config = dict(
    model='encoder-decoder audio transcriber',
    dataset='short read English sentences (LibriTTS-R)',
    train_examples=26041,
    gain_aug_db=6,
    time_shift_ms=100,
    n_mels=64,
    hop_length=160,
    input='log_mel',
    spec_augment=True,
    win_length=400,
    tokenizer='char',
    vocab_size=32,
    encoder_arch='tdnn',
    encoder_norm='batchnorm',
    encoder_activation='gelu',
    encoder_depths=[12],
    encoder_kernel_size=3,
    encoder_stem='single',
    encoder_widths=[320],
    fusion='cross_attention',
    decoder_width=192,
    decoder_layers=10,
    decoder_norm='layernorm',
    decoder_norm_position='pre',
    decoder_activation='swiglu',
    decoder_mlp_ratio=4,
    decoder_head_dim=64,
    decoder_fused_qkv=True,
    decoder_bias='qkv',
    decoder_qk_norm=False,
    decoder_parallel_block=True,
    decoder_dropout=0.1,
    decoder_inner_norm=False,
    decoder_positions='rope',
    decoder_cross_attention_every=2,
    decoder_tie_embeddings=False,
    init='kaiming_normal',
    residual_init='none',
    optimizer='adamw',
    lr=0.0017,
    beta1=0.9,
    beta2=0.999,
    eps=1e-08,
    grad_clip=5.0,
    steps=25100,
    batch_size=128,
    epochs=123.4,
    lr_schedule='linear',
    final_lr_fraction=0.05,
    warmup_steps=500,
    weight_decay=0.05,
)
Rows from block 3 of the audio encoder of a small encoder-decoder audio transcriber, named by matrix and row number. Each number is 50 + 12 x the weight over its row's rms, rounded and kept within 0 to 99. All counts start at 0.
After each channel's rows are labels from the 100 clips, of 14976, where the channel reaches its highest value: "top examples" is what is common among them; "loudest" is the band of the loudest frequency at the time of the peak. Only what is clearly more common there than usual is listed. The data: short read English sentences (LibriTTS-R). In brackets: how many of the 100, against the usual share in percent.
# conv: pointwise conv (encoder.blocks.3.conv.weight, 320x320x1), inputs 160-319

conv.147:60 68 56 21 51 56 43 37 43 60 53 57 48 49 41 39 36 59 42 43 59 41 55 47 51 66 40 35 54 58 43 57 58 23 44 50 47 52 55 25 54 40 50 47 41 48 67 64 62 52 44 51 44 60 54 44 55 30 38 53 58 47 59 65 35 61 32 41 54 54 59 41 00 71 47 17 40 58 23 57 56 74 49 37 53 54 43 55 41 47 66 57 56 39 53 55 41 42 46 45 56 63 45 56 55 46 39 66 10 73 30 65 46 48 69 39 50 58 54 65 41 54 45 63 72 44 37 59 52 42 43 42 41 50 63 42 44 47 41 41 39 51 62 35 26 43 59 55 60 43 14 34 51 27 42 53 23 50 39 48
top examples: voice: female (100 vs 53.8); the word "that" (29 vs 7.1)
loudest: 1000 to 2000 Hz (31 vs 1.6); 500 to 1000 Hz (30 vs 6.3)

conv.179:68 71 62 45 44 33 22 36 44 57 68 38 51 45 48 18 40 49 47 43 46 58 43 42 36 56 51 35 55 48 25 39 46 30 53 63 56 35 60 36 62 41 32 39 41 56 55 41 46 64 39 41 55 42 32 47 54 61 41 58 35 50 34 68 31 63 54 68 30 43 57 52 60 48 53 47 30 46 51 23 35 43 34 41 29 45 62 45 58 36 56 31 54 43 46 65 42 65 61 58 49 53 52 56 46 48 45 45 49 54 62 46 60 50 50 24 53 55 56 35 59 51 34 51 64 56 56 49 37 38 52 43 64 58 61 42 31 39 43 47 50 35 63 55 47 40 30 45 41 51 45 53 59 61 22 52 41 51 58 32
top examples: voice: female (97 vs 53.8)
loudest: 4000 to 8000 Hz (26 vs 4.2)

conv.131:53 37 46 59 52 37 48 36 62 62 50 50 74 51 37 32 44 50 13 45 49 24 43 49 52 44 63 39 31 60 47 61 34 42 50 38 46 28 65 47 41 33 54 50 49 29 52 64 41 51 59 63 11 37 44 44 54 66 32 41 68 23 49 40 58 53 48 57 48 40 45 59 53 43 53 36 27 55 50 54 48 56 41 38 58 39 32 52 42 49 51 37 47 48 41 53 53 64 58 43 45 41 75 52 55 31 55 42 44 46 40 57 56 51 56 37 55 29 45 72 68 54 62 57 24 27 60 51 34 36 47 45 54 55 53 42 21 49 40 60 35 34 23 30 62 56 38 43 32 34 30 43 45 50 58 30 42 53 67 49
top examples: voice: female (92 vs 53.8)
loudest: 2000 to 4000 Hz (31 vs 1.8)

conv.127:44 48 47 30 54 50 63 40 56 53 49 50 80 58 56 42 63 56 34 69 51 55 53 67 42 53 53 33 30 61 65 56 54 63 40 50 60 36 41 33 54 50 40 25 45 31 41 47 51 54 32 44 66 63 58 55 39 36 66 50 46 40 55 36 41 31 46 49 48 51 41 52 70 61 33 26 48 39 45 57 55 47 50 37 42 67 20 30 47 50 64 87 51 43 59 52 55 35 46 37 55 54 46 56 52 62 66 57 51 51 48 42 49 50 44 04 29 15 47 54 55 41 67 73 45 47 45 47 40 58 49 30 58 62 61 50 53 39 53 49 51 55 48 41 36 46 51 41 61 47 22 46 40 64 65 62 39 61 28 53
top examples: voice: male (90 vs 46.2)
loudest: 250 to 500 Hz (31 vs 11.3)

conv.168:68 59 45 63 44 45 56 63 46 45 63 52 50 44 48 68 31 35 24 46 76 35 43 67 50 47 43 45 49 54 34 47 53 33 46 57 30 52 55 51 54 62 26 46 49 74 48 41 64 54 57 47 37 36 49 46 42 51 49 45 42 61 41 47 65 46 52 60 80 62 45 44 55 39 51 50 50 61 47 33 30 59 40 42 56 47 57 49 58 43 43 31 39 70 44 55 67 58 57 54 40 43 54 27 46 37 27 35 68 47 46 46 46 54 49 78 39 39 34 37 57 43 63 43 53 35 65 50 57 40 55 37 60 59 57 47 50 25 60 44 44 51 37 30 54 62 40 54 24 28 47 50 45 73 55 45 43 48 57 47
top examples: voice: male (81 vs 46.2)
loudest: 4000 to 8000 Hz (65 vs 4.2); 2000 to 4000 Hz (27 vs 1.8)

conv.42:37 54 42 59 68 61 56 57 82 41 54 36 59 48 39 36 45 46 47 55 60 56 53 60 66 67 37 46 58 40 54 50 57 58 31 58 40 47 43 76 65 42 62 49 18 33 39 42 73 31 68 52 54 11 49 45 28 49 47 39 52 50 61 38 60 55 52 28 54 45 28 42 56 45 54 60 48 36 56 34 42 66 35 65 46 38 39 34 56 55 42 55 37 62 57 53 44 65 58 36 60 62 54 49 46 31 58 53 40 61 48 48 36 66 49 50 47 35 50 30 43 25 70 45 62 40 45 54 58 55 49 51 55 46 45 47 58 31 40 51 57 54 48 52 54 56 62 46 37 44 61 67 53 45 31 54 44 52 44 62
top examples: voice: female (85 vs 53.8); the word "it" (54 vs 12.1); the word "is" (43 vs 8.3)
loudest: 250 to 500 Hz (55 vs 11.3)

conv.41:18 63 36 45 30 51 46 26 41 35 48 35 36 58 46 31 46 26 45 54 58 66 39 41 44 60 61 62 43 54 47 57 42 37 56 64 44 40 46 64 36 48 58 58 50 49 45 47 45 49 50 37 56 57 37 53 61 53 31 45 40 52 48 33 46 58 44 50 41 35 52 57 51 55 53 47 35 48 40 57 49 34 74 54 43 36 53 58 51 36 39 39 41 64 67 68 56 57 30 50 50 53 32 73 59 52 40 50 28 65 45 44 59 36 34 53 60 45 44 52 55 24 50 37 41 35 40 55 53 54 46 90 53 51 59 65 26 54 64 44 62 55 39 45 23 54 44 43 47 36 68 34 51 57 68 58 46 65 55 40
top examples: voice: male (98 vs 46.2)
loudest: 500 to 1000 Hz (60 vs 6.3)

conv.44:37 64 51 54 50 65 50 40 43 45 65 55 49 60 38 58 42 52 41 53 46 44 52 51 46 53 45 53 56 51 26 56 33 51 48 44 52 65 75 30 43 56 54 48 24 45 55 46 65 38 55 64 52 26 66 49 48 56 42 40 60 41 43 55 45 40 28 46 50 51 50 53 54 45 48 41 49 71 45 39 24 62 38 64 60 60 44 40 57 49 50 48 46 27 51 26 67 31 40 39 27 46 44 44 68 31 43 43 48 26 39 48 41 64 40 72 38 61 30 45 52 51 45 42 40 53 53 60 22 46 58 37 42 36 56 53 34 57 66 52 61 36 52 58 47 64 51 52 30 52 55 58 56 46 52 49 44 52 56 73
top examples: voice: female (94 vs 53.8)
loudest: 250 to 500 Hz (43 vs 11.3)

conv.162:32 64 66 49 49 67 65 39 45 56 73 68 64 54 36 42 62 54 51 50 49 58 27 58 44 48 41 58 45 57 36 55 50 34 32 79 42 73 38 32 59 79 46 43 59 65 45 57 61 50 57 59 52 40 44 72 39 49 42 37 35 49 44 59 47 42 64 39 71 42 43 58 57 46 56 44 62 72 46 43 36 54 47 41 62 49 59 63 81 42 40 30 57 66 42 43 71 42 48 51 51 36 48 22 63 56 47 56 43 44 54 33 36 66 66 59 37 43 16 49 53 41 32 49 62 45 31 50 41 17 41 59 52 37 34 40 54 55 28 39 61 52 64 46 49 46 63 52 60 67 49 51 63 45 42 53 64 51 46 44
top examples: voice: female (82 vs 53.8)
loudest: 250 to 500 Hz (47 vs 11.3)

conv.54:67 68 47 60 49 38 43 56 59 59 38 48 41 37 29 43 19 46 57 46 47 47 55 41 35 58 34 54 59 37 32 60 57 41 65 46 40 50 60 44 46 41 43 41 51 43 48 46 52 63 44 55 34 47 42 58 53 58 37 70 75 53 52 55 40 53 35 33 42 54 70 70 13 47 46 31 55 68 67 58 64 50 69 69 61 44 42 54 49 22 39 35 44 51 59 33 60 58 25 37 46 43 46 69 46 58 57 54 39 43 63 38 53 54 52 65 67 52 47 45 53 46 43 27 54 46 43 48 45 39 42 60 30 57 33 54 38 24 41 61 67 63 43 55 32 36 62 49 54 70 32 45 60 19 67 47 49 70 60 49
top examples: voice: female (94 vs 53.8)
loudest: 250 to 500 Hz (35 vs 11.3); 500 to 1000 Hz (32 vs 6.3)

conv.39:38 49 41 27 57 52 46 30 62 40 66 40 21 41 57 31 59 78 51 35 60 63 44 53 50 45 51 59 50 39 28 40 43 51 52 58 49 41 42 40 53 48 61 60 37 52 62 67 44 46 56 40 43 34 44 73 45 35 28 60 61 39 41 48 53 47 47 42 44 66 64 64 46 48 58 54 59 66 66 41 58 48 34 31 46 36 45 51 48 38 43 59 52 36 53 42 45 54 52 28 39 55 36 56 85 34 67 27 55 55 56 64 48 41 36 71 57 62 58 61 57 60 36 36 85 61 63 49 49 71 32 71 41 76 39 44 56 43 56 50 36 66 56 43 61 37 68 50 41 32 57 34 51 40 59 38 60 29 49 46
top examples: voice: female (82 vs 53.8)
loudest: 250 to 500 Hz (32 vs 11.3)

conv.187:56 24 47 51 48 57 28 41 56 56 59 58 42 51 50 41 53 65 48 53 57 38 49 60 39 42 43 25 50 46 25 62 42 60 61 49 44 57 41 40 56 61 43 67 32 41 44 42 46 28 40 50 50 55 30 70 21 59 54 42 36 75 53 66 47 22 30 74 53 46 70 45 57 73 40 50 58 68 66 62 65 54 39 42 56 53 67 30 21 49 61 56 51 57 53 37 39 60 44 58 43 67 53 66 60 39 56 63 40 67 57 60 61 39 78 52 38 48 48 33 54 56 40 54 69 57 53 69 46 49 35 53 36 44 57 34 44 22 41 54 55 43 60 53 49 47 38 48 73 57 68 57 44 30 37 56 49 44 39 42
top examples: the word "was" (35 vs 9.7)
loudest: 250 to 500 Hz (41 vs 11.3)

conv.157:41 54 36 50 46 50 46 50 30 61 71 55 68 38 17 63 67 58 11 43 39 51 38 55 51 43 61 28 19 59 32 59 40 51 48 57 59 38 40 36 44 48 50 56 52 27 54 50 47 48 53 57 60 72 33 52 58 64 46 44 46 47 60 59 46 40 45 39 47 53 46 60 21 52 56 26 58 48 41 34 63 56 59 60 58 51 26 39 56 50 49 35 51 49 52 36 54 28 53 77 48 36 36 39 30 40 25 41 40 39 52 43 46 54 61 16 52 40 44 58 39 51 46 54 21 56 60 66 37 38 53 14 48 52 44 44 53 68 78 58 45 46 38 68 42 47 67 55 41 77 09 48 53 59 52 60 51 71 37 57
top examples: voice: female (100 vs 53.8)
loudest: 250 to 500 Hz (48 vs 11.3)

conv.258:57 62 85 77 57 43 24 76 60 58 38 58 27 54 38 48 42 61 54 50 51 47 55 38 53 57 56 76 42 60 54 23 54 44 50 50 47 58 56 54 48 35 44 42 59 55 43 54 62 69 45 54 17 50 49 52 42 40 46 47 63 56 38 44 50 41 37 57 73 47 50 44 64 59 52 49 49 45 69 64 47 57 37 26 24 44 43 57 52 40 54 57 64 61 47 47 37 42 29 45 52 54 40 54 47 69 54 62 55 52 46 49 55 58 39 47 61 34 35 63 46 27 62 57 25 61 55 47 52 64 52 67 57 53 73 40 57 66 44 56 47 45 46 29 47 26 49 60 46 40 54 64 35 55 48 31 41 37 73 42
top examples: the word "was" (31 vs 9.7)
loudest: 4000 to 8000 Hz (58 vs 4.2)

conv.92:50 41 59 63 62 63 33 52 48 48 53 28 52 43 47 50 55 52 50 53 55 51 56 41 48 58 48 48 47 68 49 41 36 78 78 34 60 47 53 41 45 40 26 39 44 53 39 41 54 60 50 49 46 37 33 42 48 73 64 46 52 51 36 39 53 35 49 64 57 32 45 39 42 73 61 43 52 48 60 33 49 45 36 47 52 23 92 41 37 55 55 39 32 47 51 41 42 69 41 70 59 53 39 42 31 58 62 61 48 25 61 34 42 52 59 38 31 36 42 48 36 48 58 52 37 51 34 62 45 56 40 54 47 38 51 31 45 48 46 70 55 36 51 35 52 45 28 42 50 48 48 64 46 56 43 46 56 49 55 21
top examples: voice: male (81 vs 46.2)
loudest: 4000 to 8000 Hz (41 vs 4.2)

conv.196:62 38 31 55 35 60 49 35 62 49 47 30 32 44 69 69 50 48 45 41 27 37 38 49 46 40 38 55 44 65 76 54 61 43 47 33 47 42 48 59 38 71 40 56 31 58 43 55 35 70 58 44 67 47 38 58 24 49 66 39 55 38 58 53 56 44 58 46 31 50 46 53 49 46 30 54 43 68 56 49 31 49 59 78 54 62 53 44 19 66 38 69 49 61 67 56 44 42 57 57 45 51 64 59 26 59 31 55 56 34 36 57 61 63 62 59 42 52 43 47 37 90 32 58 34 61 51 42 21 60 49 57 58 55 40 40 32 51 57 71 41 52 66 42 50 32 69 45 49 36 36 65 51 47 32 35 55 52 65 58
top examples: voice: male (76 vs 46.2)
loudest: 250 to 500 Hz (64 vs 11.3)

conv.174:39 60 60 55 58 72 47 52 30 58 65 30 48 46 35 51 56 52 56 49 54 36 57 18 24 49 70 25 62 55 34 28 44 47 55 38 38 55 48 16 68 21 34 57 58 44 55 56 39 62 72 47 44 50 50 41 54 56 47 43 62 60 46 50 38 44 50 53 66 43 50 39 41 67 61 47 21 55 36 45 58 74 43 54 62 42 48 58 49 52 47 27 38 67 52 57 31 22 39 54 69 34 48 55 51 34 44 54 37 56 46 55 47 32 56 48 47 54 40 33 35 52 60 57 64 54 65 42 43 41 40 38 58 40 81 48 54 32 56 37 40 58 27 63 42 48 45 71 72 49 48 52 43 34 44 53 36 45 56 52
top examples: voice: female (98 vs 53.8)
loudest: 500 to 1000 Hz (31 vs 6.3)

conv.132:43 51 55 65 33 63 44 62 43 49 41 12 67 25 43 35 69 59 27 52 59 46 53 41 40 65 63 58 71 35 57 39 69 65 43 72 57 38 45 53 36 42 59 45 45 65 57 44 59 62 54 54 55 33 36 45 42 31 58 38 30 30 42 50 28 37 28 51 44 61 35 63 47 34 60 41 40 58 60 45 56 55 43 42 40 50 51 49 64 57 47 59 37 72 65 50 46 52 20 65 44 68 49 49 66 43 58 45 37 53 43 45 52 48 44 49 36 28 48 61 40 58 57 64 56 53 67 61 40 55 53 42 51 67 55 30 48 46 37 48 39 36 52 48 62 44 49 42 53 41 32 63 53 45 46 51 63 44 41 65
top examples: voice: female (86 vs 53.8)
loudest: 4000 to 8000 Hz (26 vs 4.2)

conv.154:47 34 66 57 60 49 47 59 51 25 31 50 35 55 72 57 39 55 30 58 51 49 60 43 52 42 48 71 23 39 49 46 41 60 63 49 47 25 45 51 44 49 50 48 40 34 55 46 50 48 30 21 41 49 47 45 42 54 33 40 44 51 56 30 68 57 37 40 50 48 52 36 62 65 16 40 49 34 56 32 39 52 37 59 35 58 48 57 49 50 55 51 48 34 72 63 66 62 46 30 52 70 67 53 62 78 63 24 50 38 53 58 33 40 49 70 39 42 53 31 40 49 37 52 58 54 29 46 40 42 53 59 69 55 38 52 46 49 45 51 45 67 48 52 49 58 29 41 50 53 61 60 51 66 73 69 49 53 33 45
top examples: voice: male (100 vs 46.2)
loudest: 250 to 500 Hz (59 vs 11.3)

conv.74:70 34 70 49 47 36 60 32 59 75 53 40 49 68 51 66 41 33 57 45 36 23 39 69 50 40 49 64 58 55 46 46 40 48 27 47 74 50 56 26 40 71 42 45 65 51 56 54 35 63 39 44 43 32 49 59 44 67 62 44 49 29 32 42 53 57 75 40 49 38 46 62 59 44 75 57 50 22 59 42 43 36 39 40 28 55 51 74 74 49 58 29 51 56 50 36 69 59 68 56 56 55 73 43 69 53 52 33 67 46 36 38 60 53 27 62 50 64 54 52 41 60 39 52 35 37 29 73 30 42 47 58 37 48 56 49 26 42 44 54 30 50 41 54 57 42 69 51 41 28 49 31 66 50 57 60 65 70 49 63
top examples: voice: male (89 vs 46.2)
loudest: 250 to 500 Hz (38 vs 11.3)

conv.63:51 43 44 68 41 51 27 53 52 59 60 47 57 58 71 42 47 49 73 58 42 38 69 48 35 67 36 39 47 35 51 54 79 31 37 58 50 50 69 52 22 58 56 62 49 57 48 47 31 43 55 61 32 52 72 31 78 48 57 34 56 63 57 50 48 41 62 36 37 37 52 44 54 42 33 72 58 42 51 49 45 30 41 54 39 53 45 60 65 67 52 42 48 57 51 35 36 51 50 48 53 42 31 48 66 43 31 49 56 48 31 49 61 49 22 51 44 35 48 38 38 41 61 49 49 23 39 51 42 35 49 62 46 38 48 46 37 56 80 31 40 30 47 68 50 57 56 55 60 71 61 35 51 58 41 66 52 59 44 63
top examples: voice: male (76 vs 46.2); the word "was" (32 vs 9.7)
loudest: 250 to 500 Hz (44 vs 11.3)

conv.200:61 57 45 31 07 38 46 66 56 44 47 68 43 52 57 45 61 43 51 57 57 53 58 51 66 47 55 54 45 57 37 54 48 41 54 33 46 62 42 53 56 40 33 50 54 26 78 38 40 62 49 60 46 58 69 47 64 58 33 85 54 45 70 50 48 42 39 42 41 57 13 53 37 18 39 27 61 48 32 66 51 56 33 35 45 40 20 49 45 63 70 51 48 58 64 43 31 43 52 54 37 40 76 38 51 72 56 34 48 62 45 52 79 54 42 35 34 50 43 55 56 51 52 46 40 60 38 38 53 53 63 45 47 57 65 72 64 64 32 33 63 65 42 36 51 45 79 62 55 48 41 39 52 26 47 56 47 49 47 62
top examples: voice: female (94 vs 53.8)
loudest: 2000 to 4000 Hz (38 vs 1.8)

conv.123:38 25 68 59 37 44 48 47 42 62 61 65 57 45 45 33 50 66 53 32 41 44 45 65 46 51 30 62 51 45 62 53 43 56 27 55 52 52 50 55 43 37 31 58 40 58 41 44 33 62 40 41 51 61 33 69 60 74 48 42 46 45 48 62 15 50 41 62 39 39 64 63 37 35 47 53 43 54 44 67 46 38 64 57 59 48 59 55 32 25 44 56 49 38 53 58 45 44 48 48 39 53 38 28 63 61 43 54 39 47 53 59 52 36 71 46 55 58 41 56 40 40 25 62 56 43 49 37 42 43 58 24 53 61 36 33 58 39 58 55 51 39 56 62 32 48 59 42 68 51 39 46 64 58 61 31 63 51 48 41
top examples: voice: female (99 vs 53.8)
loudest: 250 to 500 Hz (39 vs 11.3)

conv.133:65 55 66 67 55 69 53 42 40 31 40 60 62 47 37 48 55 46 27 56 10 41 66 52 47 43 36 29 38 52 56 67 46 40 37 47 58 67 28 59 58 58 40 33 56 65 48 36 39 44 37 36 54 56 67 50 32 52 40 28 56 41 59 38 36 42 60 75 73 48 55 23 67 54 10 79 38 37 49 55 64 45 50 49 52 47 55 32 48 63 54 47 36 53 36 50 44 21 48 47 31 52 61 43 46 54 49 64 48 48 52 43 42 48 47 61 53 67 50 51 46 66 59 42 25 49 40 40 40 47 49 34 44 42 49 46 43 46 45 38 53 42 36 41 49 43 37 65 54 50 44 56 60 77 43 52 79 68 38 56
top examples: voice: male (93 vs 46.2)
loudest: 250 to 500 Hz (59 vs 11.3)

conv.184:38 43 56 35 40 35 60 39 21 57 50 60 44 59 60 42 42 51 43 33 51 40 52 57 58 66 42 52 33 53 37 46 39 26 50 33 34 30 58 35 30 62 57 53 33 62 56 28 46 36 32 57 34 47 66 44 57 48 42 48 62 49 43 26 67 31 55 64 54 51 38 55 43 34 40 55 71 46 60 47 59 65 51 62 52 61 55 49 61 41 51 22 49 79 44 44 79 55 36 77 31 49 49 57 62 43 55 65 23 61 57 52 41 57 65 36 60 62 41 54 56 67 33 48 50 41 39 61 70 41 36 41 74 48 27 63 37 39 42 44 44 30 54 55 57 58 56 63 65 55 50 46 63 54 35 46 40 53 44 46
top examples: voice: male (73 vs 46.2)
loudest: 250 to 500 Hz (32 vs 11.3)

conv.15:37 51 38 57 47 54 45 49 66 38 27 58 54 45 34 46 55 56 59 55 28 50 64 51 27 20 60 57 63 68 61 39 50 45 34 30 35 44 31 61 48 40 38 29 58 48 48 41 56 75 54 39 61 45 60 55 44 54 56 29 65 45 57 35 73 46 34 37 46 38 57 19 61 35 50 52 23 47 54 53 40 53 58 49 43 40 50 31 25 48 43 61 62 36 38 66 69 38 44 30 63 43 66 42 32 46 45 52 72 50 51 30 37 38 24 51 54 50 54 45 58 64 67 50 42 57 45 45 55 58 32 52 70 40 45 51 37 60 52 45 41 52 51 45 43 38 42 53 46 64 43 51 64 45 51 62 43 45 43 62
top examples: voice: male (72 vs 46.2)
loudest: 2000 to 4000 Hz (32 vs 1.8)

conv.175:45 58 44 57 52 53 76 45 56 44 42 34 61 57 64 69 40 38 31 58 44 24 57 42 37 42 57 28 57 39 66 34 69 62 42 42 48 53 68 37 66 69 47 44 38 62 49 63 61 58 36 48 49 41 42 49 42 53 35 65 46 19 52 30 50 59 62 53 40 63 36 52 50 63 16 50 65 62 38 51 53 52 43 81 47 71 50 53 39 72 82 54 30 50 60 58 54 41 48 55 25 47 51 60 36 55 44 37 40 65 67 42 56 40 47 70 58 52 57 30 50 39 44 47 40 56 62 55 32 46 56 57 64 66 50 45 33 54 69 34 50 65 51 46 42 45 55 44 53 58 53 48 53 49 44 43 62 35 65 52
top examples: voice: male (93 vs 46.2); the word "you" (35 vs 15.2)
loudest: 250 to 500 Hz (60 vs 11.3)

conv.67:51 57 54 37 25 35 57 23 66 51 69 32 46 53 36 15 60 50 53 55 64 43 49 34 29 64 69 44 44 48 41 75 44 37 58 64 57 39 51 48 56 41 55 59 45 59 59 50 51 63 66 50 62 49 32 57 52 49 63 60 34 70 48 40 16 54 27 52 61 53 47 38 36 21 54 52 39 67 52 44 28 56 42 62 52 43 53 44 47 40 65 63 36 51 67 58 35 53 43 51 63 42 43 52 46 47 51 51 23 56 53 55 48 42 49 41 45 28 35 59 61 54 56 48 46 47 62 69 43 53 46 38 42 59 38 39 36 30 39 42 25 40 49 53 08 37 56 61 47 35 52 54 46 54 49 45 60 58 39 58
top examples: voice: female (96 vs 53.8); the word "i" (79 vs 17.8)
loudest: 500 to 1000 Hz (37 vs 6.3)

conv.124:46 42 47 41 39 57 39 50 34 47 47 45 55 50 53 61 40 52 58 59 35 37 55 61 57 53 38 47 45 51 35 46 50 44 14 28 64 55 54 47 53 51 26 29 49 42 22 60 28 48 53 60 64 38 55 38 54 45 51 44 65 59 37 43 57 00 49 48 41 52 49 43 40 51 36 73 45 52 33 48 37 45 50 59 29 54 69 55 44 47 69 44 43 57 53 21 48 38 53 47 50 60 59 60 42 42 44 49 62 46 54 19 45 67 00 57 35 40 55 56 38 66 54 31 57 47 48 53 35 55 27 55 55 47 57 67 54 59 48 38 39 35 58 45 62 45 64 31 65 39 47 32 51 48 47 45 57 64 71 47
top examples: voice: male (76 vs 46.2)
loudest: 250 to 500 Hz (50 vs 11.3)

conv.48:53 44 42 49 32 55 74 51 33 55 54 50 37 69 52 47 67 61 50 43 44 62 44 46 37 46 58 34 36 43 70 39 36 34 37 36 52 65 37 51 61 40 68 44 47 43 57 63 71 34 65 50 41 55 45 46 51 46 57 36 32 62 58 45 46 26 39 40 35 47 76 55 54 62 48 58 60 48 44 40 60 61 57 54 44 46 52 41 38 49 36 46 66 77 51 53 47 36 44 72 68 56 43 48 54 34 41 47 60 37 35 48 35 49 64 38 28 57 53 36 39 71 43 29 64 59 62 34 23 50 43 38 30 53 61 46 40 70 72 36 51 47 45 48 61 43 49 53 31 58 51 52 80 43 45 67 48 54 47 44
top examples: voice: female (93 vs 53.8)
loudest: 250 to 500 Hz (37 vs 11.3); 500 to 1000 Hz (25 vs 6.3)

conv.91:42 58 62 37 41 58 52 51 42 38 49 49 11 66 42 46 55 55 33 45 36 48 55 50 49 11 52 44 34 58 45 59 50 73 55 50 38 44 20 67 52 64 44 57 40 58 43 43 46 42 64 52 54 54 45 54 58 41 48 61 47 47 65 61 40 57 67 76 59 50 67 44 56 41 48 91 41 54 36 51 49 61 44 59 60 43 41 47 46 42 45 52 50 47 47 47 45 38 46 34 50 36 54 46 51 60 53 46 41 46 41 20 46 35 66 72 44 71 47 50 32 63 53 40 37 52 60 58 56 46 62 37 36 43 52 45 63 49 47 49 46 63 39 38 56 57 46 58 55 26 66 67 60 64 20 57 75 56 47 69
top examples: voice: male (87 vs 46.2)
loudest: 250 to 500 Hz (60 vs 11.3)

conv.71:81 62 49 44 51 44 46 41 62 38 52 48 54 33 35 44 46 53 54 37 33 37 34 40 44 41 29 44 29 49 64 36 38 41 68 52 64 52 45 48 55 51 53 42 36 47 13 40 74 51 71 54 34 42 44 46 44 40 55 52 32 60 50 66 42 59 52 43 44 46 53 71 45 69 50 52 43 42 64 70 47 26 62 41 45 58 39 44 49 61 49 49 46 60 60 61 44 37 53 42 46 44 41 61 53 49 56 59 59 42 50 24 56 35 37 59 18 41 48 44 47 50 47 60 54 55 64 46 38 31 62 52 64 58 52 64 39 53 38 38 69 56 59 35 30 58 48 66 36 52 45 38 32 54 60 41 30 59 54 65
top examples: voice: female (93 vs 53.8)
loudest: 250 to 500 Hz (35 vs 11.3)

conv.163:24 43 67 56 42 50 46 48 58 61 73 34 62 40 34 29 36 49 50 43 52 34 48 51 40 37 42 59 25 45 44 53 18 51 24 45 27 39 57 56 73 37 47 43 56 50 57 47 68 57 56 47 55 41 35 59 32 41 61 56 55 40 33 66 53 41 50 41 70 44 50 64 34 38 57 50 29 62 33 49 48 39 30 39 36 51 68 56 25 40 74 50 38 36 52 46 47 42 70 54 51 24 52 50 44 61 54 58 63 67 48 55 55 61 67 60 50 49 55 54 43 39 48 60 47 74 54 26 27 28 50 35 46 41 58 27 67 40 48 55 41 52 43 45 45 44 68 61 48 56 49 28 50 35 45 55 38 57 52 46
top examples: voice: female (94 vs 53.8)
loudest: 250 to 500 Hz (42 vs 11.3)